From a checkpoint of a small contrastive image-text model.
Data: trained on photos with spoken descriptions (Open Images, Localized Narratives), 101725 training examples, 8.2 epochs.
Rows from block 5 of the image encoder of a small contrastive image-text model, named by matrix and row number. Rows with one number within an expert belong to one neuron, the router's apart. Each number is 128 + 32 x the weight over its row's rms, rounded and kept within 0 to 255. All counts start at 0. Numbers have three digits each.
Before each expert's rows are labels from the 100 images, of 14976, where the router gives the expert most weight on average: "patch colour" is the nearest of a few named colours to the mean colour under the peak. Only what is clearly more common there than usual is listed. The data: photos with spoken descriptions (Open Images, Localized Narratives). In brackets: how many of the 100.
# router: slot weights (encoder.blocks.5.mlp.router.weight, 4x128, trained with AdamW), inputs 0-127
# gate: expert gate (encoder.blocks.5.mlp.gate, 4x64x128), inputs 0-127
# up: expert up (encoder.blocks.5.mlp.up, 4x64x128), inputs 0-127
# down: expert down (encoder.blocks.5.mlp.down, 4x128x64, transposed), outputs 0-127

# expert 1
patch colour: black (74)
router.1:128207163123122137135094103145108124078060127055162120175094153151146156067094106190140182118162085146164080138115115151124111141082122144120106102133095145113149122141097101109150109076122115094133182139129109137115184131196116186030081080102177086090087095118144114124115120133141104209161145137142132099184107131142126153169080106105114153102140157094114172110168122143152100143149
gate.0:118126132151162168138041126145085128107140154156072130083099097198196172123247145117109120131149161127133102165103136142150143120119155114130135137138071094131145120153154158137141170094109131158137130103112131159136144157170135198119140164086117189189110101119160173181101121098204149132128143095146210110108068161146135137133174151117113070114127124094152155150140151169120129144175
up.0:134173131114096111130144141105202132082119095103144109090152136077074070102056088109108127156151120113113120111134191170159103154164136110150116112168148158137114137134128074184146078150128097085122172135159104128172115176110123116134195127130101128088124127110153125078132131111140133117126107114015107133131183095100130170040125083162194161102105096165148138138141095102069172124091
down.0:139125141178154181127102179094121145167115095136155157084094135147070189082147155140110158088129164088106099116122126127110111138121125095083107153179077128087175173122116137153102148123122123191094094073174098161155138129128118169138093174098165072171149116173107120113074069126158118158071117102139143144082136125143106098087107150118222140085138099122165079171150141143126175049130
gate.1:117073108116115157157132079145135167151122103054129078128142142185107094107075061186149106144149111092107176139155123113127131109128145130144172134157106122176119100103084137150154178116160082153115153135083178161116159136104099160034050042146179153128113109133107143142158107070167073150112142106149128134103135111166140116097094122181166112191141164104088147108103097137106166154155
up.1:101098145166150139140112108146127083137119184124151215164102124127179124110120113117115108139085137125185145136180144103141113191156116123130066128160153063168132133093104153118099122093146119118123162106018175143135124124088119081146096106118211142111121118097114167110093101123133068114142150187072148152126175073140101154101094128112154169204116110105106124088155145067107155177131
down.1:116138188108092126119170127121134129136180102131170106108195154106166170128128138091145128117229129191117116115167104198116127140112133099132186151158078178089161114161102103116120107114107142084121149151122069100113102114116119089112144095150098144067151146127166177078147091182157122162110107126132075122066195176102107157157125152147193129131139176115134156070094133118120124050131
gate.2:111134194116129127196175071147098120143163115109092122122145084158138098125066154176151079145073135097101113150145075146090121166118106087111104140119103165144081186101169143169142120158064130153176117111128076138095138100179069089188119132158125111083159134131173103148110155087129154120151098155116088138063057122160137158118147193145122070127094087093162102126138145160157156086135
up.2:125090152154099142145137105150094120133096117136143124098159174120052174142140082109084182108133089143173195109109138119144153131110108155112109115123180132163138102136139146060124188055184095119159140132115197092194145148087155192106120181076108172124151134159122160125173127126141166148110167120096152125185185146142111140178161078152177156117131159180139126145126106177175092159097
down.2:102114144119131127142107124155093152180099158130141111099123207120131083175166111098095108136169141099053108143119187121121123078111118065144119139067092144137118224102128178191148139201106131151126121066161128164129170147129120136111126141079102104097186086081122124076154153088158137119172141115122140104106105136188121102120182111151162087095103150095161127096109112104064136188104
gate.3:177154116070160133105127147147166149135163125097143141109112115208122145142137169126172120129099146092147070151157168097076112099138126125127104149136167078106168114179139125207103140084163122134165129123112152127124061153115175137045107117109081132130090125138092089143125093113226142118071160130033140181166180120142121102185143181103152125133140183138156135095107115123112135149148
up.3:089132133169121118083108104117103109155130127079114130093091133118107149122111118128093121124124116133167177113107088195181116144188051130149078110056148152138117175167130131095166179096052112146147135163145123162125124098093067144213115164155095137092104136088162122180082116142109104119162098117157161156069143167080151160096098127090111145122128126112056093171147101161130169169078
down.3:080134161100128085151172111130184100145121145146161181106116111157151126096093146146097106157103122109123101122137142097229107160092128119137094166057080099126173134156161155153104172110078111155145152166071086097183109135097110156136138126133106132079102144179127077131107170195142135126097072075166064108124130158075156116110107084165107132139162116144074145174058136104154141085121
gate.4:138133044105058137168164086131134143161196106123136123195090119091115127082061127117131100134120212140099116128094100168135152140174138093101135129114141131068119106093091172146124132160097124094101137107137123078133188134119108094134187132101040082187130117118116144111101080120112146112137099083111138121123124182156143118113147057166180154129133116114115116071125084087166069108129
up.4:143143162194154139166136158086080133117064099121117134112161133161154123204192165105158156127075115093092061121170123123151095134093092142159097140123149153149136099123147121140167179084133110095099129158072115141052129158119172210110076151192131072087159153108118107178129127120109096155130169131121091132218088103148141131116131148128133178129118136136122096196095139113104128167135
down.4:149153118176095110122210200134121166136134126103186172145138054144107132106091092117105101179156109126109110122165118106108084147151159091110121105192146171114134151078124102098114123090118095107129090120181171150085111091087138110156034099148151125135154055127109119147161175100104114143107073121107134049188129157117099146116165118107145129129131156102110098068183097155120146081153
gate.5:127176070038135153133173112126090141098075151111131160133150177130160123150093170091068136116132146118141144070136157093100156167120182152159161139145040102134122112062152134093118135087159074155095127146131112117122088157156114101109080154139116111135084097060081096136151132172165056141113141151095158091117130122067132164069107180086089098110103088107140112123125119110132165123082
up.5:117127086191179127140154081142227150089173052192107119174093177126116131161159135123151116115105140105129153144142117122139128123135079156138109103142178143103166100173057137182196133130128083099132117149105107133140209085089110142167135107115092107133207129156089191107128124148086125120180163108121145070141115135117132122160105134143114083158105169123108190122107154138118102119177
down.5:158127152127175116155182106129093137137170148093161191162120125065090065162037171117136178098103135154103135088122136123135143023146187108186121163141086124151189123167107101163114157129130170167110158096135140133112091138120138067128109178113140132127095149188173127088162124122086148069135172140118161096156122156088139140080102167152092083127119120174139137112121173157130114134132
gate.6:164115132116132133094167131219152112164145120144113172070126164150170160144143151061165145048189136108135111138125170093120078117168164147089128139089054116081175077143133148145097130113127167083092127089140092124158189128094097149119137147171118047141121126147123148141142156131131103196127154106137129143172157135145134076159178120142093103136167160084115182071157121104153073114117
up.6:191154080088136119122199108207089121105181160151147120132130167101127196182103105101159091091155152160147122134146126156127150151119109097127109126129075114148159059132100178145097149107139133089133136086165086116120156161103139146097097134141154113161096143145131133191089097078083100100175182048116109119199142148148163071195126161177130156121138121112126134095143140147113104199128
down.6:117085179122123148106137099176128077102167095116159072131134114143166145069203107113086129109144116091138106173151098089131064154112125153136152106119175151115184090113131152088157148206099195107066148115124127129101090107140179149140125160103074079143140135124108164108186130116119108132136154076083123150127169046137172117114135068092171087110163153180113128170149097107173107115152
gate.7:140188140075112120127120148111166150161166145098115150126130100119137153111149081045175134119092147155103196102143103160148161141134081162149175104107129128094109095108116118147112148131174149150076158200174074107106122157130148106158104126146099163099129126180129173000151126160128186071164145128112114106190144170108122106172106177153112200107127109131100120176130129114082141130138
up.7:164095152166120136150107146114104190100123123063121085132134153153089142160104076130069150135095106122114035069214117132112119101124162110109140193139137094112155188149120121177190109157107075095155118085101122091105109131109111098105070165168145120121177112085111143182124133077113096132100095094152063181084086105174107126091150120093132123090103150116108136101169102105140147101142
down.7:157136084092041100171166212101171141103150074125097149109127069126119124162120081213111085132138201088130106085144166119094120134112127135099154043119117095121228096142138136178126136145106116154159173114119108129144121131110042121087109156121126091144132138169097100124130086124106114111142125181137153112182110146151157109125149136189145115092126142119108114136146068148094124103147

# expert 0
patch colour: grey (69)
router.0:175122115160044170131146128152128132121095112131137097160155146148151151124125139121106139215132148090115115170131088096106090073043187138114115156149162092130103093093039108171121162145118126118079116108123142117180134101121143132172122061036123090160111153083173148138127102114119118109142156096131163065137164081101139147184099125144156151092080149156172115102128121101132179166155
gate.0:119132075102133046134164108084138151117131151140137105048159162124153097145073175120125117129139151105166076126108108073085055144137176092096082141148116092084153131165136117117136089148133105145177173084159142145153155115084149126131135106155138109187111107137168118076080102142122093107094098127109178064143115143114089119089104204098193144096177121096152149133135133123066199132137
up.0:055157125135085175143069161081089128036104136162096096084110103174112109091140134171164143154156180140083101127122115089167104144132112091116096069110085165174160093028129138121122149133162145080118151116111131149169130131100137119107176110102147135109146124145150130160123115132145083121155120150095164177114096081119147138144201091110130113125142146101128145139185143095101214192145
down.0:118152089126076093109153065096091123146126152095134133108138092084169095154088133149091130162122132077119182154159130117138136036109167061078115158126156171124135173093129090122142107151125168179152140160180145114161088126115102138124129108099150117113050090075135118142118115131122124176085150103168148123180110071105111129139149152156099121143082185138185135186089187162165070072129
gate.1:075160110087113159119172130166079120088149145135134123190093108093092120185132111149107129168053138119094094090122167131128153109077134153130151118097106128109111150143097148147116146125151177082114086151194064130159123099122149139116135101124062122158099136135155104163075117118098135148134190194147136189145115163174167172153157103163137114079132146082183090035081122111121139135194
up.1:165118124149143084153107114083152158164102139144104154104155157134148140059104172115165129075214130206149168152117106113154124182179135109150141132142153124136165128073108086120131104139128086137165148118067155140118154159159149129139103171149168090085121094117091171111116143135141114126111071113131141040091116095099089065101101209079127129151123114163100162213142142155122122124068
down.1:128165135162147123126143126078023129106148111196158112137177131132093100095126065115090212084131135140118160138126132109168084063159169156122145058122135164123108099144148125092136114154155106113140100119087181169142118135149128149190103121100149131096117132112115108100184129122129190116123168171117138083109127107138166100127165162091185117147165072069071147183071118102114150106165
gate.2:176167046141143113157124137156124107097120110114075142126155064117123153109152130137114101110160148143142160100128153117149155062068057170149100123154208070195136136217132117230138120090143157136107079098133144153098128126150125082098114157103158111149122133063125145142135116150095126152140114105100116056136107143163115164119073172167101144154130116162103144140167090125090146174138
up.2:134075168125116136078074118108143107157155152104143115130108149164126162174113110122112162147184108104107095117143061110135142189202151072119141144117071160086131119015195149079139099136148100119170183185110168100115110144087115148115133125185148107117139133103147124094104168101174137122086164096149151162089136164081096115145166113066159112101123092086115098116103141143188109111117
down.2:171133111064073101119119087204145133108073099163175125128119049136111086180155088161162104126119111102117134148155174098133106129060133121129171134139204105068102150124141099101116181124181087153073120113144174114095147089127118108144130123119171082107128133114115189142142152173073157133067144112154141164058150101157161121153124150123186130076102143143162136084136137145123161096083
gate.3:154100097162147123139092118133105102125137069147159119081211132114145143189097149124136158125111081113137192118102177144172124184093105125072142112158101148109077110057131051149128143143108084133172136114100155096087134118168113163168163144165081126136187086131141057108161128084156131157141086070128119100114172136114144121164159102153156186132135142189120150136122152062141079100170
up.3:182164170136088145135130136120137130193125168136136133162089120141102131100168091122168079107125151144140164047146069144085160042141167147181126145121176100146118120202117186109070129110143193125118105135152137147140088149081157067055114109115201099141093208133124126162143097163120152081109127152120131137115125110106129113093108178143114107166127151112150131140079111175082153156122
down.3:097137216139158117167148125117143064141089102128158110119142080127103123160081111190100095131063068183128191158102104187142068103155145176121107128045159086107164141114098125161157110094102114160151172161117129093103141128149089103110122115195059129115131174171119147116117126081146095158139128121149167155118120108126156155074134165165111147122158119130141124165071109119055096135106
gate.4:090087107112127082155114070137067129169123156136141125124167167187146139105173096129172147192139113115157114110133160164102133132078105117155161119180203176100114146089115112137121044111076188122099126105095122112211089122098112153115138085140193106115096127094137111126191093103101165137099134111134160080133131170142104105145143072138152182098125125079187109099101090174129125117086
up.4:117132140137114178130098165132170108089172113113158123121134047096129095096075180128127068126132176132101160157125102100136179114142129152043118187089061076170153103139141149120125162183140139111143115118182181135103088079136174139154142108139091174175122146137132144106076129184149058127092126106152143155094134097138132157118124164075134074167100150153092139100143151139079150164197
down.4:110067132177104148126132064153077106133133127124081143174145144155146173220085107159115175136117143122119173110134170165170142153174087142091117116155170134171134153087142058137144160188123222131149157077063120091145091145106123142118186133123131110132121137107179163102166135170135165131172153113136085108112156135150064111095091139152120154141133156121202127176131118092123146087104
gate.5:118188104144123111154120174206147186061126140108094103099179123134117143147103107085147105076125159084187142125141168115094138086084201179136168140090112106202103101128081126117172129159131171134129128107128164103117117117135170077080130104191138154118095125135120126108181157102143141098148136098135091093161128104134080104171116121126144072127098063048169122116109070116111137093086
up.5:108232097135154133178133114132144112063130169144111145096123109113060103125147108136120112118131096133091046153099174126102093161123182151134067138093135131179154152145106142110065084085123169130110180103132125123184151141153103149182170135128131083108118096172150133150146116129153128099093165115081123098057128093117110147201169143108099145051104125092155085144083132124177154144156
down.5:140064110056120093105122053174138152168108187110126213123117146134138150191145135100149115154161123117133107133116140074112132092124133084205104126112170087156196098167081179151173091145097116129176121122102169104108107146097135122148166120120115149145201136183120140117146151156120201136131147136154150078114117117112110160094172104089171128167175129105128152083137072183159124119138
gate.6:120129143135102153129159108163103199143162142128166176167121131111137090083125155086120105078146134107041101136124108083056092131070120192111092168128153143154155133142105075146165147062060102128127176192125048177156140164117118139170085200116113199107111163147119111124104143146123106129159147083183123137103154117119112148154102119072130103125098116140136140187106128104144148120164
up.6:165106127168108155132099082144173159158207145111130116137088097126162113117142131056110062128087133091101091122198085079065124118122106184158109138147136151119158136154076114114128179034092089166145158170120121115129081149169133166158149130120109106100085145099087107078132142165114123138096129113149158147084137096145117099124152091109150141113089059116095197107099165077094137097162
down.6:107133101142215180162146063135204163119093110107136185144150145114168125158109102141131165145084155141119131146159151081113184146123126130110137098177149121159119116102208151090127132093194171151123109197085156099208107179149097151117148107192138093135119155093118065100138164135136119084115100132135188138086187101149149115116096142093109110144128089175121132155172126160121133169118
gate.7:118145136157139073170150136092161107059142136121134094118081153168081095096117146169080153106106115167113151121134187141116191117122099160117144101072124127125122130113148170130113176090122101161147114162145160178141137190106156170192182156068170165068122139185207148217124124148146109130163128083100108096158100159121150118093133131163142174090142100146167143060123129153097116091116
up.7:094117090143121110057132122153094137137147124159137173091139146092088148183129133135170111121158117124159116105127087076159059065094165109118071125157170095122088100111109160121120130150174115090119117124149041126107088103122140129086082080152146106146080114056009069084125101121126165120074159130131123173150107119099106168103139162137116127158163132126083102151159102135118156138069
down.7:133133152096117142137124077120129131138177136136152140117191134069110103061145087114140175128167158146127144156109114123183112111130121094145103169147118172084156146105134123091140136154148068126124097042115162166177092137123192121077140152143197104124158098097166173051145185126099070147108123115148195093147174110117119100174137131159101108089173164087151185081138133123061131163127

# expert 2
patch colour: grey (65)
router.2:109095131160111126160075110135171109155066210103140084110133125170102118136110124165091123089135110131129092183073127127075150108144173118107192127130177133134100084116094099044095112190102131229113105117128110097126148109095084095129169160124178063095123130121138127121133148125106118126114135168095157151195119134158150107127125087192179160123124120175174081092107104098146171123154
gate.0:099102133089098094158179164140166193181132167116122111185172149128105106144164164162088127151141142077161146095139097115131106128115118163169121126115166077176104127072130167132085157114135102113092151134130120129113073072168075098053124117147128123156103155059137148208121102158121119099130172045109135146138075134153143131072103096125133128124054143121173060110141098131130165086103
up.0:130101116126125083163184182143185164167146168156092089166184152118120129181170161143091116138123126110141147123144106104153098128133119147158142115124188073173111114049162165138076151131139135107094166115125095112108107081170078083087143132118162138150095139067127163204125110138091128099158174086086115152126035134150132125082064104146149146109080159138147096114153105110136185092089
down.0:079145165114174164073122168139095087094200118130114174065150106160148091167151133126136109143162148129101153194140141096097147105141054121086072122133097102137142150121111169093133103165069122101151139085116138131103090092140200174191137111173146120126152140114081081119128121120125113152183162104104103099116114053111112110103094116148148110092120090137086081142101190098124113182195
gate.1:197049159149121110128134090130085100137150189082123184176143115141108145137146186126169103116104123149146127108126156090123109157137163115156161133182081144165132101108188166060133142105122096125100131175152096156143113162154138116144137043100148129125169128137182144136156091109173147073127050156181139132166161108174141158121140080157155112091098122116093094118108120079116183053109
up.1:086231105106140122111136115131128126133142119144125099125114152143149139139137107121169160144126119070085140160158060136148151094133112178159124101100147105052161121118088085148157104137116132102132180126073177105130145109107089154083114218177076150123047149133078127107139158108141087170124161081120114114105110140110136115093149112129131167171180082145089148082181131162120040138177
down.1:132167145045087142111138107061099143147153124139084161160072140152133170153139135165107152093093138107143067130083149118111167093109074126164151154137106130095114107081159103115137146116074129113140078142151117161142080140145133069160101096077116139095109093161175078169123120093115066086099139093087126156166123087132140124138115053181096072144177189160096117125077149114149188090136
gate.2:183115086150146098148111110130055137147065097156106168095101113120107100090143097128150139132113124151113175163138140188149112151167062124126153102121067149111128058160113124150099109104193142077123145142067193103162168121129113124069132166124170135099153111125142158111172109099103115155076152128124125146114068102124136123104109173092109110157031132060125107148091127114175169169189
up.2:175149116130142159166157119140155172129065111152125128086058115119112089146115098114164160110139134123138151126145091181141114119194077082163090090112131169148129086126075135133143098116192169110121160109084151075210167120154091102097115162146097101123200099097143090143153109069040153117149131172134136123110106129086106121170144194093145111099102141128140103143062090109130179165142
down.2:109148164094107123115158146129127127134132125099100110131125116162091159128055117060168156101144163142179166181143103144147137094141170151092141133140073167173117074206111083150131147077120126140133120093133157145127117101095137130116084162183106113147134134172188150095135094142067172087068119123102141140170189150139141098137112078017142084175139177082162130144171116154160134097137
gate.3:132090067140163137067197121113117111166180132124092115124170072096107130139104101115157083098105121141123124152099105132120161080152095108131188127175129141081121160125126176129156184123150201089117121134099177135120172168094173154153116155096157125153096172066056106191129128153202096112079142159112094115132166109159179140132111099127159100099146126113158151051105101131130178166151
up.3:074104175145070089152119114092132151109073116092133147121102165096188123132135168152144168183137134092142169089153118122119096162094107130154095102051146134127133111165100118095120053142102067144142111108149105133085080100129092133123111124147053145076124087156167153076121123121108122150191083165167169126134102131098100162122152142102094175142058099115150090165107178156108095048121
down.3:125127173141119144135072191110149073053148203167180102105102080132131146177156143167125126110121191140120127120090090169161160100156116169123088141091054151122117146136124084156128127078157081177157084064139165141076116169160134083121148082133105149108131181116089143141146123172070126134135127095152110158109113117131096102105167160168094136121096168116131125185130122053159159163109
gate.4:171139105100116055114084138130198126139121129161112093130128093125143157141097109189094135144157165122143127152064099128102170120106094098097046139100217116161109111114070122162129158148120140166056120155116115110158147136106160133115108127162124124136059131107133138110114091130122094087132095114150143183119092108145091138126172099097180067078113103118114108116183208136081215104120
up.4:104131118116149206129157148151068145050104089150133113090123132147147155114085102116129134127144139139173129130167163076173086161124150118132141163171095160149150141096154184126132159082166073145162165139121208116126140122126110141181157180133153205128173115146132094134154133130111133120084159140159128085100087109111120137145077189132162094193089162103099129139069083167129048158177
down.4:099178101164126095128134125118200073106130113100175121138114136100099113096114172123164182134182190073092181176118121151156131092075151151105094106151172088137120147155097179143097171082100147160104163170121164133112143132128098114130060146143152156115121086086135150134158131123064096088087135121122145142171164151133083114137139179171150151130138106053143128076071146166061071119155
gate.5:131121107058070133061191129114139120117075132136112086129182110135102105135079163138099197166167115191125159123088082160140168147144166127166129120100165142079159089187069122109127070175128130154158129105111097121120135131060100128129139118137105090139155137178092162095156135116184124164133155177101157125160117124174124105108147126093106120156147115077184088094171104109178163059105
up.5:112188082143088100160139141114123119174109142121127104123188131115088102094057153130070158088121148133115189138084113185132181123181100157159134137115082152086152116160115121145092079169119108131077174104141140099135199142075054088136174127146081076127169112178115136122093177103166132161158183168145164113153110116189150107107163116125126128128169138078157093073128117155162148107119
down.5:118129209170143233130098120161175134107088135134183158137095170104132050104113096081139092117139115129135100065099092160111149133129116118089062153180077090103126104134116074128140115129098124115165156126194120118090103109145143120101163117168139124126115142057141106098144076195090089081111125118108129056160156126074101121156106119130116123158115122108106106152098131146118094205117
gate.6:177130157131110120149127131160162183088117138123083134165153160125163152121174157140138085084118124073181067123134102102170130140126186150118147078173089074113135131054131150138071084098173126083074119195056131117143103223129156145138121116105127107186137127188164112131116106115096155161151101126155079095119134111130115138129160114164169118138155112089112068129112137134169117110210
up.6:199130156133133102105109173141156140064079148122106140156106149188143163111104096141102151114115151120185133144182109145127096126168115111152134146134124108124113133054126192149135160154138167139038089199106166107164111184149137138110130137108117100151131188139162141131118100136104172145135146150150044077164147091085064182165125120159142113093154146088142139065056119140167105121169
down.6:140121184102146147111186135138055062096113146101165125180159143080100143174143194123082199139091127121088194127080047100097126145162122116151189125133111168125180117166150081142115145134133185138170186128061109171118130134128115100132088137144138148164153094138115071156149118139140112127140161101106157157176068161113155148126109105081121137096083150120093078104161110092105131135106
gate.7:136062107120156136125132052142098106201124170121188080151104117152158171119164153138143123099147098168190069081120131142106142161161106103110156128122121168145147119144138134186142076092109168076158146208106116145108088156072101217111157152092137118139153115130130107113177062189174133130181135112180166147102113116089145129137126065139073133117138122158127171119156149117128102099140
up.7:106152186090123109137108160129150158058147141112131179146133158048129164114131125096147149115122161076129176124126142155191125061121161156145146128136093071119140124174111132109150111137140097161089093050129128063154177144184147100159127112132099083099080115114137200144114175124064121140098125151079100154145127162133097132142138150101158094150119151109126015161125066105137142103165
down.7:125093163078140146100118122183075136161048123107096077106126135154156154142176165113148115140109090168134104188133086148099144174137132153188101189130120127113081147111062079104104143087130105118160111109109098136149152136095133065120207048125127099146177162118103156075129089120100113126091113084152179119132186169101134135181125067107111143135069126141110115105154090101119093161103

# expert 3
patch colour: white (26)
router.3:100138158120123181112129097115103091157055168125109122175177129106159095129159168113139121084158142096158109148096195129158143164105178115063136159177115121135130094137132196081135127109122107105138150102081134154119097163110097167124152203129188068135130170073131177163142131175142149117090139120123122086161131099098159067147149100199163079135178091109159150102158185102174098148118
gate.0:156158142121168103094155148110105115130129189151108081146174068182169131104147135155105057181134149152103074050085165146067076137107170088086123149129184131126153196120158102168127128143090149107108111105188135146117138059133162149130107126153160071136085106105154141130146144117171140155060112099123087073081122148136113154129130201120095129122174100124108171136146141154135152120180
up.0:141126188141118107111121108151123126212105123063097164056181125147127089166100094108174090104123149102135181120125150109196127137095073174165120082148128108156101075172195080100151170128088179175139099114116155094138086115119097086141137132136143117117096172130136123112169130103148147128135079127110083156127158129195072089107084160124122125132162139123040142136121200154124135126094
down.0:109125104100147145095173074166150135140141081137138122135128125114168209140112155145114158143182126090114060130073151107169153116139145144143113111153123055120113128128134141127107140168108112187108171149123124151107132189093096113163093190116097128155113132083182098128100146152116085191218131096150145133107102135170082075086100181151121149045135149202126120126205113127131172139124
gate.1:132157113146113101138108129112136148071124103116171150113176100150103146156142145101176177169125070092098168089120139147153103093074093182168081096134103112100097164159084109130225129122077084135168098175137108163183133093153141146173149153163129137149137136079165145114150181140144151193155145096151138154066124132119141139174105207132143164125212072129124139115091123165116136166154
up.1:144140158145134166141084125129159169150143100139091165129061117106169126112080133126106072104119188162123087137162087112145152108116168116105073105158130100142183082131114200144100121120153148155157162076118153148073093122125143117085124098107064156155122141159120168129094096117133109091126095162122091154218146174130058168150128098127117179129062136114063187143124134063098160162097
down.1:084135149086192058155126144145154155115108121129101179123082139109090166146151106171150138148168125125114082146103127100150134160086099080069151141134132117122062144126151119186124135105155141072173074114165098123139176163108124083122090116107106149132112124130161126178177084130119128111143076116120115124182076107132144095094171115078125145094093120063123155126086074152133187092014
gate.2:084154083073084110174122111156167166142163140132147169168102150128111207081146117136096153088136152128171134095185147143100118160087123070159115164065112115115118115119128089140204091089167141094154133141106108156157091159170106079081137178124152125139177171141118113157101140151088073081179112159077107148151133131095071156152149090137167124135121130141161099154138131053174134166083
up.2:144104099144209169108122105176144137114082154170123164125153140099116165118162117151200116167130148111191160124178142149094124130117122076155159154146111056142144163156157138151111095132164116121113139169153130134130115127117155143124141133141169102132076171152088131108076145122102112147095073217094175136172107130169155113193135145129086138138083093110106164100052079102070105162049
down.2:143106188170100197144132168018117134133103180170138146135113165183133143176187087054103167136135090112171191135161142131101145133147103183105109167086088111159135078144097111092128136125109138155128140148155134156166147093130198153119146123061169082131116138155125128127187119109105058136129183130099126136130121140155121085144088127124090138140093147143103168152144153088112197125138
gate.3:156129127078144107151234114142108116141125144101135120143155130088100132122144105144102087135153129150092112130088132096156173151123086141175097069139185163085124161077091129062094115132116116128130125094180056072102132136147130126121120143128171133156104124173168165075159101139133145141099060175186151093146135159174112080112144066068139139145113150120081098070116096140198108122073
up.3:203103124133128114158143076137128068112149124099127118139181134121092160065157088093120137143178144159114149168173087115119133138162154155156200065129178186130181120125065103106140103102156128171146143151154113174100132092106103105128099155128120111087177065196135164113144062089118127146150102178164160128129136122199170105121159089138129071140162123115137062133108114112122166074148
down.3:117084109171152129119134085112220134126144118106126060123106091086141137143162108101129131087152092149134158077109161106120172118135110179112115108160208107120139160134129106159106082120130201080126115095094149115129106086101176163120155098146193159102062127068176127147126136133131170181083126159103114159105132154081038159162140105120119117156141174142135125158135147099058066118092
gate.4:124105141172058095123210106101142144126046153151113128107136134153159203106106153106115118130077143105110121156035133116124153175083078152110136106129125105217074122055083166183128072125132138148097076075206095118144125111169129125158139077095115105151114139148111171109119117149130143117124098161156125147161074151101108145145142145138095104142160184133128109142151132088137096105110
up.4:085096113154098180074141132109163128168084120139172095102150183096155159123132121081104129144031133196153172152060124136133171155097119164139144113110101124096091081102137107134168102121123167180130210110145139169088088110154118177173172117120095116099110130146114192094162151164105160126119143129172161182132107097131168102130081147125146138112157132157104104166195203132161134121118
down.4:165147116068115134105113087127147122095157134182119109146136149127137147099123115103111216117113122163114048118090125098093191091097061146142145138141133165197101107066127136097122150119124111083175129153182108165136157093135128121154112086125134139154192172164131111111161182113228147094089172153114143125084165134168151127119092152162121131159043117098114126130130102120125185145067
gate.5:138153097172137159089172115180057149052133140130172109152183115161178119133121117126139162136150117136141126133147140127123143096112139122150075150206098076142147141151122148092052132146149170130129173107134102195209143121123091077121070109158107129173101123126160150068155149161092141176138129113077111186165158141082120150163133165114163154150193146088099173095139139152087116108170
up.5:122093139101152128126135105131065107111125130136168120089187152179216077063098077105090139137167096097084058121176133138120120148142122043105063146151119091139130092101130072109075099151180102090090143096182133151112112112105128131147057136142138120152139098147100113102132150131088163150153189080134116167135151114130134066091159149160149144127158117086149104102108168141155067114158
down.5:137077155091082124080088167140134118136094112143101122126168095157125207152127092147225165156102220103125163145101110156134151138124142161111118153121111157128112112128133099084155156098066130174169113129132129118107158115153088165142164083079094162184162139133148118154176115152168113076157088130136094112132133139054160131132166097118104069128144079136100137118198147038104118120110
gate.6:162132092116122078153082121088144124106145161161106172146062059106121111078147087128158097059170135093153087168167115163186137098164127143087094090145121123088142143116184089124104126138161158110132139084139148126100139169111167111085078122156121118151121111130208142100124102158121115111133113122100141112126207137196117143140167152106072157116123066129067154174114126111039131176104
up.6:157110097083104131076164151149118166153130113158125117143146112105134166117104088157102153141118070156075116103125098095094126142117141087168153122174113150167140110125067146140124084133068119117061131153203135094134106090134078161072126112168077164126088153107149160144110102064096141132081151163120163179140179085060146171130098120145180115194113164087158151130073125170204125112113
down.6:094111192112127171098139064089118117156117125146157101137200120068135137155077140144072139155136159092122169133145145185115116151147157147135177149090085078188140161140150074161141163116156136146114110159117084123140108145139154082138110118076110114139044137172039121160146153113103138098153123120164104118157174173069068139134153132103136120064177083144117109131133162135119157054149
gate.7:165092113160121119100107196165158146121138049080170113151109158119144146200165146103127173113134179155116129101097111184135135161088151149106111099121110145196107205128073113172087100128117134177117160106136190091075093113166094129156146166151129132129193126198118182107142091130151078075147144132115151186182133159137178127122122189093127122140118139122106114152153167142155154164112
up.7:167089128150115111112143190172153112143105104071164136181113133151130157145146137135114137138159165143145145094071127188171165185078119185081101104118162156201138170112075096128116086134158179139140129167107236075067102073146128096144135143135117078138201136209111167093140138156137087126118166132118101144160142150116173116134094156095117127131150137093101104126144132100162156143141
down.7:115151152092186145129094117227159157113137157147143111174157136157115142108188131117142139128112094124125154073081142094081094096059164085239174071139088116149124111125145147130141110109114162134131128137090104151153092143142127153128109206084162143135139140159106105127116125119132136112079173098139190087115115162119106124101102155165143094119124089177063176166074187152147121093151